config.yaml
arch: "dit"
model: "class-conditioned image diffusion model"
mlp_ratio: 2
inner_norm: true
layers: 12
positions: "learned"
max_precond_dim: 1536
max_steps: 11200
Rows from block 5 of a small class-conditioned image diffusion model, named by matrix and row number. Rows with one number within an expert belong to one neuron, the router's apart. Each number is 50 + 15 x the weight over its row's rms, rounded and kept within 0 to 99. All counts start at 0.
After each expert's rows are labels from the 100 images, of 14848 (inputs lightly noised), where the router gives the expert most weight on average: "strongest on" is what is common among them; "colour at peak" is the nearest of a few named colours to the mean colour under the peak. Only what is clearly more common there than usual is listed. The data: microscope photos of single blood and bone marrow cells. In brackets: how many of the 100.
# router: slot weights (model.blocks.5.mlp.router.weight, 32x128, trained with AdamW), inputs 0-127
# up: expert up (model.blocks.5.mlp.up, 16x64x128), inputs 0-127
# down: expert down (model.blocks.5.mlp.down, 16x128x64, transposed), outputs 0-127

# expert 9
router.18:50 69 23 78 43 62 45 40 56 61 30 43 63 55 64 28 54 60 36 42 56 39 75 72 76 27 65 15 46 46 46 29 70 30 37 67 57 40 53 64 56 31 30 53 66 19 44 53 40 42 41 74 44 55 47 72 71 31 51 54 51 47 73 42 19 56 57 17 73 55 48 62 71 46 61 45 29 38 80 43 64 65 40 36 53 54 34 81 67 57 52 39 41 43 49 65 47 30 44 32 56 25 36 61 63 60 70 62 52 65 35 42 49 43 29 68 52 55 58 66 76 43 35 62 75 43 46 55
router.19:39 77 47 54 41 53 48 35 51 20 60 38 39 43 50 30 54 62 43 33 82 57 45 48 58 51 50 21 60 43 58 63 53 73 63 39 43 71 67 73 45 42 38 52 78 53 78 60 53 35 36 51 69 22 39 61 61 32 70 49 33 66 56 34 59 66 90 38 33 67 35 68 50 84 37 42 65 58 94 60 40 38 66 52 55 58 60 55 33 55 57 76 29 52 67 40 61 52 48 57 20 43 43 46 37 60 67 74 39 49 50 51 55 29 76 61 54 58 65 61 62 72 41 75 43 54 29 57
up.0:76 60 24 39 60 77 42 61 41 47 58 52 63 42 61 53 49 42 42 61 30 54 49 45 56 82 82 51 60 62 35 70 29 32 60 76 70 30 66 41 82 56 73 52 48 54 35 51 55 51 63 71 81 69 52 53 63 60 47 74 53 36 73 13 37 61 25 55 66 87 59 42 45 41 67 78 33 56 62 56 50 54 47 63 51 66 39 60 59 45 59 55 75 64 31 73 59 38 63 42 71 50 66 40 64 59 63 33 46 46 52 42 57 70 41 38 60 58 58 85 82 41 37 45 57 52 42 44
down.0:32 44 39 49 34 43 71 34 58 63 57 64 63 39 79 15 12 64 60 43 40 32 37 65 63 34 40 67 34 49 49 65 59 63 37 61 49 61 27 47 87 52 50 50 54 36 81 44 32 35 53 52 48 30 72 37 54 40 59 60 60 58 34 39 37 53 71 45 24 62 33 38 56 54 21 60 61 60 45 40 50 37 51 46 67 57 86 33 63 51 64 54 49 77 44 68 53 47 50 39 86 42 67 42 51 78 66 68 32 34 40 38 54 51 53 63 52 41 26 32 41 55 72 49 27 36 71 27
up.1:48 30 64 61 75 56 36 53 85 18 60 52 58 37 44 59 42 19 55 72 78 59 56 65 57 38 30 68 54 70 34 43 28 64 72 34 78 43 51 50 53 44 41 53 45 59 48 72 39 33 34 45 63 47 35 40 50 66 27 36 59 34 54 38 38 31 52 50 50 77 58 42 34 56 25 42 52 27 41 53 31 32 57 62 47 41 77 50 38 67 70 53 73 58 56 56 33 57 57 48 73 66 58 08 38 59 53 38 64 61 64 79 33 60 74 70 58 36 28 31 34 58 63 59 45 31 51 49
down.1:28 73 50 31 74 61 83 54 78 35 41 70 25 51 59 43 60 16 46 24 71 45 59 45 45 77 31 21 45 28 52 41 48 57 57 41 68 59 53 40 27 58 33 65 65 57 62 61 47 44 47 65 58 51 51 58 47 23 55 56 59 36 51 31 65 49 67 65 27 66 57 21 44 39 45 65 80 40 40 52 40 52 49 43 54 48 44 33 50 67 58 55 26 22 60 46 87 28 65 68 74 54 59 24 55 48 52 72 62 41 30 60 51 37 48 45 46 60 24 39 43 64 54 56 35 72 67 32
strongest on: smear: peripheral blood (82)
colour at peak: pink (73)

# expert 14
router.28:57 48 43 49 64 59 45 57 72 30 61 32 67 59 35 44 58 28 36 64 78 55 43 64 71 63 47 61 57 42 33 58 55 64 67 45 68 55 64 33 42 56 48 39 86 51 87 81 62 51 44 61 57 26 36 49 59 37 07 86 44 51 60 61 53 49 78 45 39 49 51 51 38 51 28 39 34 45 73 44 46 30 38 58 57 60 61 40 75 64 27 93 66 52 52 44 62 43 62 40 43 63 51 46 42 44 49 64 58 53 56 66 26 48 68 73 52 22 67 31 62 57 68 71 57 48 23 33
router.29:60 34 45 55 56 58 72 77 35 51 67 39 63 46 58 48 82 32 68 53 38 58 58 39 66 69 63 66 57 30 42 77 67 69 55 40 56 55 53 45 65 57 57 19 82 38 55 35 66 48 43 36 61 52 81 37 38 46 38 61 41 47 61 33 43 39 43 51 29 60 47 51 40 21 48 14 34 47 51 37 55 22 56 89 27 47 71 42 55 44 22 59 53 38 45 47 59 38 67 19 63 41 62 21 68 44 50 49 79 55 38 39 20 58 61 46 74 78 36 53 43 37 56 52 47 69 57 62
up.2:43 19 48 25 52 34 35 72 31 44 69 31 35 40 57 46 46 40 68 52 63 54 65 13 45 50 46 65 43 54 46 47 44 74 53 53 71 76 49 34 50 56 34 21 57 47 69 73 12 55 32 33 68 54 75 24 50 51 51 48 22 67 28 61 70 34 49 45 44 22 32 32 51 53 55 36 60 40 36 46 54 71 31 63 62 49 33 66 61 35 19 46 59 32 17 20 61 43 71 63 41 66 67 68 41 63 32 64 43 50 62 44 45 44 52 33 40 22 45 44 43 51 58 59 53 44 68 47
down.2:36 62 55 59 46 56 45 62 34 34 46 54 54 68 56 74 47 21 49 67 59 40 66 42 63 70 72 41 54 57 43 30 45 56 50 41 52 85 46 55 26 27 42 20 52 48 43 40 59 65 69 41 54 35 56 57 50 49 60 41 50 34 50 45 11 50 20 54 52 30 44 51 52 52 67 39 58 59 50 50 53 40 49 32 35 39 85 17 74 70 14 45 41 50 47 76 41 69 35 51 28 71 50 72 48 73 45 36 66 67 32 80 63 55 60 46 25 77 63 45 66 33 41 36 75 48 57 23
up.3:29 48 30 54 37 28 38 30 73 41 66 61 43 18 35 31 49 55 62 40 54 65 66 33 48 30 48 35 49 46 37 45 50 75 44 54 32 43 38 39 51 32 41 39 41 51 30 41 48 22 38 24 34 48 50 39 41 39 44 22 34 62 48 42 75 52 78 24 62 78 14 45 43 45 47 35 55 27 39 54 38 79 39 41 42 39 03 53 50 65 52 56 32 36 76 36 53 30 61 34 47 41 43 39 40 38 43 55 30 23 49 65 54 45 46 46 54 50 23 57 51 75 32 50 25 38 39 37
down.3:48 81 53 63 42 53 42 39 39 45 87 42 57 35 56 85 70 57 36 47 35 55 48 66 66 41 48 31 52 46 32 43 74 20 41 43 60 59 41 75 68 48 75 23 30 74 50 49 00 50 58 56 59 18 21 46 55 65 35 55 41 50 48 45 42 54 52 66 67 52 30 53 32 45 63 58 43 42 60 73 65 64 44 42 46 58 42 56 46 47 55 64 47 65 30 61 29 66 72 71 39 60 82 44 54 42 68 32 64 32 50 42 27 50 46 45 42 42 56 45 53 63 51 53 45 64 64 19
strongest on: smear: peripheral blood (74)
colour at peak: pink (79)

# expert 1
router.2:32 28 53 39 39 61 51 78 61 40 47 35 59 56 32 28 76 39 37 43 55 64 50 46 48 33 56 45 37 52 45 69 99 84 44 54 41 58 75 54 52 36 50 49 77 44 55 53 14 56 32 48 56 43 49 65 50 52 37 53 36 36 43 50 75 48 63 32 44 49 63 37 42 47 50 34 48 51 55 40 45 65 43 66 61 39 40 40 46 67 30 24 45 76 56 25 54 53 62 26 33 34 71 25 26 32 62 37 65 57 46 47 44 74 64 43 75 42 59 78 42 42 47 41 05 56 33 71
router.3:73 47 39 57 55 52 57 63 51 50 56 56 56 40 35 38 81 31 55 45 65 81 66 38 37 64 51 61 53 05 50 63 71 35 33 50 44 66 34 54 58 46 53 32 68 30 54 55 11 44 40 44 64 33 62 70 62 44 40 41 32 62 71 38 73 53 67 46 43 39 52 53 49 52 26 11 55 42 57 35 59 68 17 58 63 22 36 49 61 80 47 55 45 56 56 34 53 74 77 42 50 55 16 48 46 24 55 59 60 50 62 46 69 41 68 44 32 61 36 26 65 34 49 37 42 62 54 74
up.14:57 49 43 57 57 59 41 51 73 70 80 57 41 60 56 54 41 40 62 53 43 38 50 54 57 76 60 53 47 52 32 50 39 46 61 65 65 64 32 29 55 72 52 35 76 63 42 43 57 51 67 84 54 66 54 44 46 46 35 79 59 79 49 28 62 41 78 70 85 49 41 41 30 57 68 60 46 87 48 56 49 55 14 65 37 48 52 51 26 46 40 71 70 57 46 29 08 53 74 49 71 81 56 64 51 40 37 44 74 48 70 61 34 64 46 21 61 59 47 39 39 43 55 48 63 52 41 30
down.14:37 51 34 73 70 46 62 36 49 58 51 64 89 41 61 48 75 44 62 52 44 81 53 28 38 99 46 42 44 62 51 48 69 75 57 58 42 47 29 78 23 83 34 42 50 54 39 54 35 54 22 54 56 50 40 66 52 39 50 24 43 21 39 45 41 48 49 30 40 39 68 42 59 34 32 56 49 77 34 46 39 61 69 44 60 60 64 53 42 46 51 48 27 12 61 43 90 72 58 35 57 67 43 64 54 40 52 60 41 79 37 54 68 41 45 53 33 43 47 54 37 57 43 38 45 33 46 37
up.15:27 41 27 51 37 52 48 23 66 33 67 31 41 39 33 00 43 43 55 51 65 37 75 59 79 49 52 67 55 75 33 33 84 52 67 59 71 67 73 44 40 56 37 39 59 54 43 70 24 60 29 49 75 72 67 27 55 24 44 30 43 40 43 48 55 46 59 55 49 47 38 54 56 38 37 53 52 47 27 71 18 26 44 51 45 45 48 68 52 68 49 55 42 37 25 55 31 41 39 11 46 62 42 55 55 57 34 75 36 52 53 66 41 46 51 42 62 47 26 71 35 42 55 50 51 50 43 44
down.15:50 52 52 45 54 56 86 31 49 53 72 64 41 35 51 47 57 33 65 56 72 60 39 30 63 59 54 40 72 19 43 63 55 37 80 60 67 10 63 60 29 64 32 71 35 24 65 44 80 60 53 53 52 72 45 80 51 35 51 50 63 39 67 49 52 56 39 32 51 50 62 31 44 56 40 50 49 47 28 42 51 81 58 40 60 57 38 56 42 61 36 48 59 26 56 55 68 75 42 32 64 58 49 61 37 33 42 43 35 10 45 40 41 64 64 49 54 87 48 25 19 61 53 52 29 58 42 74
strongest on: cell type: blast (27)
colour at peak: grey (48)

# expert 7
router.14:45 71 28 48 51 47 56 42 56 56 58 53 68 65 61 26 30 35 35 65 42 53 23 61 78 56 63 49 60 55 46 37 56 67 35 52 65 26 42 74 82 46 62 56 36 66 66 46 42 61 74 38 45 47 55 53 13 58 33 67 22 48 72 60 55 41 44 36 62 79 36 54 56 45 53 60 74 66 50 46 19 55 51 48 47 68 42 55 45 68 73 66 70 52 64 77 09 34 58 35 52 68 33 52 12 61 28 58 55 50 40 36 59 50 45 32 50 51 79 25 56 67 46 58 27 52 64 52
router.15:71 71 26 54 36 27 59 60 42 46 72 34 47 46 64 13 49 48 68 38 34 60 59 37 50 41 52 61 41 36 55 53 54 55 41 32 73 35 53 71 68 59 79 38 65 61 42 61 55 55 66 22 59 58 58 33 32 37 37 63 19 48 84 41 53 48 42 45 22 57 24 60 50 44 42 36 64 42 80 49 53 59 43 49 39 77 65 61 57 61 62 63 48 37 64 55 37 34 64 23 60 66 41 42 46 63 32 55 54 44 31 55 10 48 40 36 77 56 50 61 52 75 40 78 41 42 90 62
up.2:60 44 45 72 72 32 49 81 42 62 42 58 25 50 63 39 44 61 60 72 45 50 76 38 20 33 52 48 45 53 72 35 60 55 41 65 41 67 36 58 55 41 31 51 52 50 41 49 44 31 37 46 45 53 68 75 99 52 49 60 53 46 48 61 50 56 33 56 50 50 66 51 84 54 68 31 35 50 56 32 52 72 48 62 63 41 49 71 73 79 58 47 16 56 39 56 73 71 56 56 56 55 55 63 55 55 67 67 71 37 60 60 34 47 48 44 36 58 50 41 63 50 82 77 93 66 72 38
down.2:55 41 37 42 65 74 50 62 59 44 23 48 53 57 51 59 52 52 48 52 39 46 29 79 70 64 68 44 27 71 56 60 64 50 04 65 33 36 35 61 49 42 24 32 35 73 39 54 65 50 60 32 30 64 68 35 17 44 45 38 48 25 40 65 39 32 38 42 50 64 49 46 25 49 51 45 58 61 65 72 61 07 58 30 33 39 52 46 54 78 43 30 64 29 53 69 24 53 41 68 50 52 25 59 40 52 47 33 60 43 48 45 64 36 66 55 38 66 50 35 77 77 51 63 29 46 49 29
up.3:51 40 73 74 35 52 33 37 69 69 61 69 40 64 70 40 33 69 53 23 79 43 54 33 34 81 56 57 65 55 78 61 39 50 74 68 45 63 44 55 43 62 52 70 41 46 48 42 39 67 57 53 50 78 69 56 70 83 58 64 57 65 42 62 71 61 41 59 64 51 73 35 61 54 61 67 58 70 45 58 41 55 50 65 46 41 44 72 51 54 69 59 56 67 33 72 75 97 37 54 63 63 50 90 56 61 57 50 38 32 51 60 73 49 55 75 53 46 58 44 65 37 74 35 57 49 51 72
down.3:80 43 37 32 46 34 73 41 63 55 76 48 44 37 67 54 73 67 42 54 73 72 49 27 37 53 71 61 50 49 49 38 76 58 77 55 47 47 48 31 58 72 32 61 72 42 32 53 71 39 47 34 28 45 42 49 45 50 49 43 44 42 45 68 49 67 45 66 32 78 66 38 65 33 46 41 47 41 35 42 29 54 48 57 76 38 57 31 43 37 61 17 25 79 82 22 46 57 40 35 40 60 40 76 55 50 40 69 75 69 72 69 56 66 56 57 56 39 37 19 65 42 46 31 30 39 50 61
strongest on: smear: peripheral blood (47)
colour at peak: purple (49)

# expert 5
router.10:15 59 48 34 28 68 58 37 45 62 44 54 38 77 71 36 26 62 51 49 62 40 35 52 59 44 59 38 33 59 45 42 55 67 31 59 35 52 21 57 66 40 35 43 51 42 62 56 32 71 42 23 27 25 39 65 52 42 66 50 39 65 44 73 68 60 73 63 55 59 60 54 50 52 70 67 40 88 60 45 41 52 37 32 49 48 57 76 12 56 76 74 42 63 34 59 36 74 35 49 11 50 63 48 13 47 49 43 39 40 46 65 53 39 59 43 43 42 78 61 71 53 26 45 43 58 44 60
router.11:27 59 51 44 27 46 51 49 53 48 44 44 15 39 58 32 32 65 59 29 52 44 63 30 46 44 37 31 30 45 33 51 46 70 46 28 29 53 41 59 37 41 37 31 42 42 43 58 40 72 37 37 47 15 48 65 52 47 47 35 43 68 42 64 57 81 67 51 38 43 49 82 50 76 44 35 42 42 53 57 57 42 83 45 58 59 46 63 30 46 59 70 52 49 53 60 62 40 21 59 02 28 67 65 45 77 68 55 34 49 51 70 56 22 55 46 47 66 55 71 76 72 37 58 35 78 67 66
up.0:25 56 48 30 41 23 35 73 46 64 33 55 33 45 48 35 33 33 48 78 57 35 70 77 40 62 76 76 28 55 40 50 45 48 29 61 67 26 43 69 49 65 53 31 36 45 73 64 34 41 54 81 63 63 58 46 44 67 41 65 55 65 41 60 48 26 36 53 57 30 43 46 42 58 51 46 80 47 19 70 61 39 49 62 45 45 55 28 31 53 30 46 81 57 49 58 53 20 59 39 80 67 46 57 30 49 54 50 41 60 78 31 48 69 38 82 40 38 39 44 63 50 74 66 50 41 46 66
down.0:90 23 46 82 37 70 66 72 40 51 34 58 71 42 39 32 51 41 43 31 56 47 40 65 35 69 57 46 51 63 43 52 46 45 42 41 46 64 50 49 53 66 29 47 37 36 38 37 53 16 47 83 62 75 62 55 48 47 50 37 58 33 53 57 65 61 49 63 55 52 71 63 62 28 53 27 69 39 51 24 33 46 39 66 56 26 42 81 11 52 59 35 31 64 48 25 54 16 67 52 53 63 58 58 27 65 64 33 64 41 32 48 44 33 69 32 53 61 46 60 59 61 35 39 72 60 69 67
up.1:71 57 50 58 62 48 43 71 50 50 63 72 56 73 65 55 47 50 44 56 70 50 29 33 54 63 47 49 65 70 49 55 72 47 67 40 54 82 78 55 32 80 49 60 58 62 50 44 58 68 61 24 70 59 55 61 72 54 30 57 50 48 41 59 48 52 49 84 32 45 49 44 59 57 66 49 48 77 71 48 76 34 62 68 38 60 56 62 42 55 55 69 65 60 62 55 71 68 50 66 60 64 66 99 99 60 39 55 55 47 55 61 63 63 48 64 60 64 42 40 50 37 66 59 52 72 68 49
down.1:53 74 51 55 50 58 67 65 49 70 62 55 39 78 37 75 54 37 46 61 68 44 81 33 38 99 47 25 45 31 42 44 56 33 70 54 59 27 57 56 21 69 53 36 50 40 39 56 43 59 48 62 38 45 24 72 45 35 79 30 58 53 74 56 23 41 77 56 45 25 56 48 47 50 40 66 42 79 35 60 82 69 41 22 71 58 45 41 41 48 30 38 26 41 62 59 58 34 58 57 65 48 59 83 59 59 23 53 47 56 45 52 68 56 62 43 40 28 44 46 61 53 48 50 65 46 44 45
strongest on: smear: peripheral blood (50); cell type: segmented neutrophil (46)
colour at peak: pink (51)

# expert 2
router.4:51 56 68 50 48 55 79 69 57 42 43 38 43 48 46 42 66 46 39 46 20 60 82 86 51 39 09 60 60 37 53 39 24 58 16 48 70 73 56 40 47 30 61 25 44 28 43 41 68 34 36 28 65 55 32 55 56 57 30 30 50 55 44 54 63 38 69 71 61 58 46 49 69 40 45 69 45 50 33 48 70 74 56 48 51 33 31 32 26 50 47 52 53 53 84 42 59 56 46 27 23 48 23 64 52 56 52 52 54 55 30 64 43 52 77 55 63 57 51 39 60 51 78 38 46 36 31 19
router.5:51 16 53 45 59 54 59 52 57 64 34 53 60 14 38 36 78 62 40 68 38 42 73 86 44 46 46 72 53 61 43 58 24 44 47 47 55 34 50 21 58 43 46 35 32 40 39 31 56 49 40 40 66 64 47 66 67 34 68 48 73 32 37 43 66 22 54 76 61 33 68 39 43 38 41 59 42 58 33 68 59 56 56 47 56 16 19 47 51 81 41 27 80 58 35 45 63 54 56 37 37 50 36 57 74 34 55 53 56 55 47 47 65 65 82 70 45 61 27 50 50 26 63 26 34 68 46 42
up.2:37 63 55 68 58 73 75 30 63 54 57 28 43 55 63 47 38 62 57 53 77 32 09 70 44 47 42 50 47 49 37 56 39 45 59 37 68 42 54 53 51 62 61 34 61 56 62 82 58 62 48 42 86 54 24 45 47 26 45 29 44 49 49 49 74 49 27 30 65 61 58 51 20 60 49 54 18 55 62 24 61 49 58 53 80 73 52 59 70 42 44 84 76 47 21 46 31 59 41 45 42 64 88 51 57 35 69 34 49 66 61 36 30 54 40 57 53 58 36 70 43 40 36 31 52 54 62 62
down.2:47 47 54 26 39 42 32 49 52 47 48 25 43 42 53 53 31 44 44 43 46 56 68 91 31 42 61 51 15 35 35 62 94 74 38 54 49 68 46 51 56 53 56 45 42 58 28 47 77 52 47 55 77 24 79 31 34 66 63 44 96 47 45 21 33 66 45 56 42 31 50 49 68 41 53 65 51 54 56 59 47 32 71 63 53 39 60 53 51 62 26 39 25 71 56 73 69 44 40 84 65 59 30 40 44 64 37 59 25 34 64 49 30 56 41 41 66 46 56 64 56 44 65 43 56 65 46 55
up.3:62 74 47 45 64 20 57 53 53 47 48 64 57 51 85 63 62 33 43 27 50 45 61 45 48 50 39 69 54 32 57 45 28 66 34 53 67 67 54 25 67 64 76 50 62 49 18 40 51 44 42 50 72 44 67 33 39 65 47 74 46 54 50 54 54 89 48 49 30 66 59 51 99 42 59 49 70 68 51 45 44 60 60 71 63 65 72 30 34 50 36 33 67 42 49 36 59 39 42 60 73 54 66 58 57 72 73 64 36 38 22 64 60 49 44 26 73 37 59 45 48 77 64 68 60 62 45 54
down.3:54 25 32 72 68 72 12 47 51 32 75 44 60 48 44 33 59 53 63 36 51 39 48 44 62 27 31 19 46 68 53 41 58 48 40 27 54 50 74 51 52 48 70 50 50 29 73 46 50 22 66 35 58 41 57 79 81 43 74 46 17 51 42 41 38 58 39 51 66 80 63 51 41 41 62 40 55 21 53 56 64 41 44 42 35 72 44 67 42 36 43 40 45 43 45 51 38 48 31 28 57 69 78 48 56 11 50 29 44 57 61 37 41 77 42 57 72 47 39 37 21 48 51 48 41 70 32 52
strongest on: smear: peripheral blood (98)
colour at peak: pink (86)

# expert 11
router.22:30 32 14 64 64 46 54 41 63 70 47 47 49 45 46 21 44 36 61 72 70 51 63 59 58 58 76 57 32 73 19 45 33 78 53 60 56 44 22 46 52 64 25 19 41 40 52 41 38 59 22 63 48 46 62 70 53 40 66 34 76 74 38 41 48 42 60 44 70 55 46 56 49 48 61 25 46 39 53 44 40 21 42 62 34 52 20 63 35 57 17 61 48 57 44 40 52 47 68 48 40 73 59 59 44 38 65 66 17 39 80 38 46 60 56 46 32 44 18 49 65 52 46 53 42 78 47 40
router.23:68 34 24 57 65 39 51 42 49 62 87 53 45 46 68 34 37 62 27 39 47 73 68 33 63 43 46 43 55 47 58 62 40 53 59 43 51 32 60 54 71 68 48 65 72 57 56 79 44 09 63 67 44 79 86 47 46 43 55 54 36 55 82 31 49 44 38 31 38 45 47 58 67 57 37 47 60 27 79 34 32 54 29 51 40 40 46 69 50 45 72 53 36 69 40 44 50 50 74 34 53 87 47 41 44 46 54 72 30 40 30 42 23 46 22 26 48 55 43 46 47 45 55 52 30 23 64 35
up.12:60 61 67 34 69 61 52 77 40 47 48 62 39 81 23 86 75 48 43 29 45 70 44 39 54 58 39 66 31 18 35 61 66 49 41 66 73 51 63 42 48 46 57 45 77 63 46 47 71 56 49 45 71 59 25 48 49 71 46 70 25 48 75 61 60 60 30 41 55 53 55 28 50 43 66 42 54 44 45 44 43 61 71 62 59 67 43 34 67 32 54 50 65 46 52 55 50 42 60 36 66 16 79 59 72 38 71 42 64 54 45 34 75 84 42 65 53 53 60 82 38 51 60 67 66 65 22 44
down.12:44 45 65 65 71 72 37 65 55 35 45 29 63 56 65 57 46 35 62 51 41 55 21 61 68 24 46 29 15 37 55 71 36 39 37 45 53 39 61 58 63 27 52 21 48 63 47 44 54 91 80 21 57 51 59 47 28 53 15 58 29 83 57 58 44 55 71 47 53 47 63 26 51 53 40 38 74 47 43 52 44 19 50 33 47 85 61 60 37 62 54 60 40 51 45 40 34 43 42 29 49 26 74 43 54 60 59 53 38 59 71 51 46 49 61 30 38 40 41 68 33 72 38 45 64 31 38 41
up.13:63 57 50 87 45 44 38 43 57 64 47 73 30 54 49 61 68 61 71 52 58 65 32 25 26 44 40 36 67 43 48 36 70 36 47 82 64 50 21 45 39 65 58 76 29 84 26 57 49 42 59 50 63 64 34 45 55 77 47 58 36 46 59 47 66 59 41 68 26 65 70 32 55 51 85 38 63 52 46 59 30 24 77 59 49 51 40 69 55 57 64 51 42 47 52 67 64 59 32 50 73 56 43 56 62 40 56 35 59 67 36 60 59 44 46 30 70 34 86 65 63 41 65 65 59 53 64 83
down.13:44 69 23 51 48 69 59 55 57 75 58 45 35 63 54 54 45 54 43 38 58 51 60 39 55 45 62 62 43 39 59 59 53 51 35 69 46 42 34 50 26 81 55 77 75 35 39 68 99 37 57 28 55 41 41 34 55 38 31 41 27 52 56 68 39 56 54 50 59 41 64 29 37 36 11 54 65 68 29 78 29 49 57 43 51 65 78 51 55 65 46 63 39 61 63 58 35 79 50 35 52 49 41 50 36 29 74 36 30 36 62 40 72 41 36 59 68 90 47 27 61 55 39 63 38 56 34 45
strongest on: smear: peripheral blood (82)
colour at peak: pink (49); white (46)

# expert 3
router.6:63 61 47 57 50 54 59 30 52 42 51 43 40 49 52 08 30 51 34 49 54 44 59 75 64 94 53 70 42 39 35 46 81 21 36 57 43 43 35 45 48 62 36 50 58 33 52 56 35 48 51 46 48 47 54 65 76 39 47 37 62 57 71 50 57 54 52 71 60 56 49 54 61 44 14 55 59 64 48 48 34 48 37 31 44 24 29 64 37 91 74 82 49 40 37 71 31 51 45 09 50 78 13 49 36 46 52 62 34 28 68 34 63 36 48 43 28 52 50 48 71 47 50 41 42 43 47 43
router.7:43 49 76 28 61 41 35 42 38 36 64 55 32 48 62 48 00 70 40 70 47 28 38 32 31 53 52 71 40 87 50 60 42 28 69 40 44 32 57 37 38 70 55 80 48 71 58 72 58 52 68 47 53 71 66 28 62 54 65 61 65 29 42 44 43 40 23 74 38 54 54 37 46 67 49 73 62 56 45 51 37 41 48 35 45 45 70 56 39 50 66 55 65 46 23 62 44 59 42 71 49 78 67 44 52 72 41 33 42 38 63 37 37 38 25 38 25 50 57 59 14 39 59 50 52 36 73 50
up.2:42 61 69 44 50 42 18 34 61 38 75 54 58 47 46 49 20 61 38 59 60 47 51 36 38 82 66 85 44 62 38 49 68 41 50 53 74 69 71 47 35 48 55 68 67 81 31 56 67 71 58 42 84 59 62 39 47 57 27 43 68 54 50 60 72 48 47 58 50 68 51 23 64 66 36 56 78 68 46 43 69 66 37 63 65 47 52 41 70 65 52 56 53 49 68 59 37 46 56 73 51 75 34 73 38 79 42 67 53 89 73 66 55 58 38 62 38 46 51 54 11 59 45 53 43 42 63 54
down.2:56 42 74 52 46 50 65 41 59 45 49 44 60 59 41 46 71 71 35 50 52 66 69 53 61 36 50 33 40 18 39 61 45 69 51 35 55 48 72 49 43 58 54 79 12 21 53 40 17 46 41 50 59 38 58 54 41 66 59 46 88 69 54 47 58 51 53 33 64 49 51 31 40 40 58 80 51 42 55 53 56 51 60 61 45 37 13 56 37 42 67 57 44 59 61 61 75 60 62 62 48 56 66 56 57 30 26 71 49 00 51 44 27 52 14 63 66 51 57 64 06 48 62 43 37 64 49 44
up.3:58 44 31 69 50 34 58 71 27 54 58 41 39 47 56 34 51 37 48 27 74 65 58 63 36 32 48 56 57 43 47 30 95 63 35 58 49 53 52 66 66 51 55 34 65 38 58 51 52 15 34 28 65 66 52 53 71 54 35 42 44 45 51 43 60 59 53 30 42 59 58 78 65 58 43 27 80 41 58 69 70 74 40 61 57 34 54 39 57 42 67 45 30 99 71 50 88 54 50 51 53 80 41 43 84 47 58 62 51 64 35 56 38 70 56 61 54 73 24 53 65 63 51 53 62 63 50 50
down.3:46 54 37 50 57 62 37 38 24 36 62 39 92 53 42 76 66 55 60 62 54 59 64 72 40 88 47 25 50 76 40 61 65 82 37 50 39 69 28 53 58 73 48 27 50 64 39 30 56 39 65 24 60 34 32 48 28 55 47 64 20 45 30 53 34 55 60 33 61 36 50 49 31 49 64 46 72 58 39 44 56 61 61 63 42 23 56 45 54 64 93 24 45 54 55 42 50 40 65 82 33 70 46 42 63 50 38 34 62 72 62 71 72 55 39 44 38 36 40 60 67 53 52 59 52 50 43 46
strongest on: smear: peripheral blood (36)
colour at peak: white (91)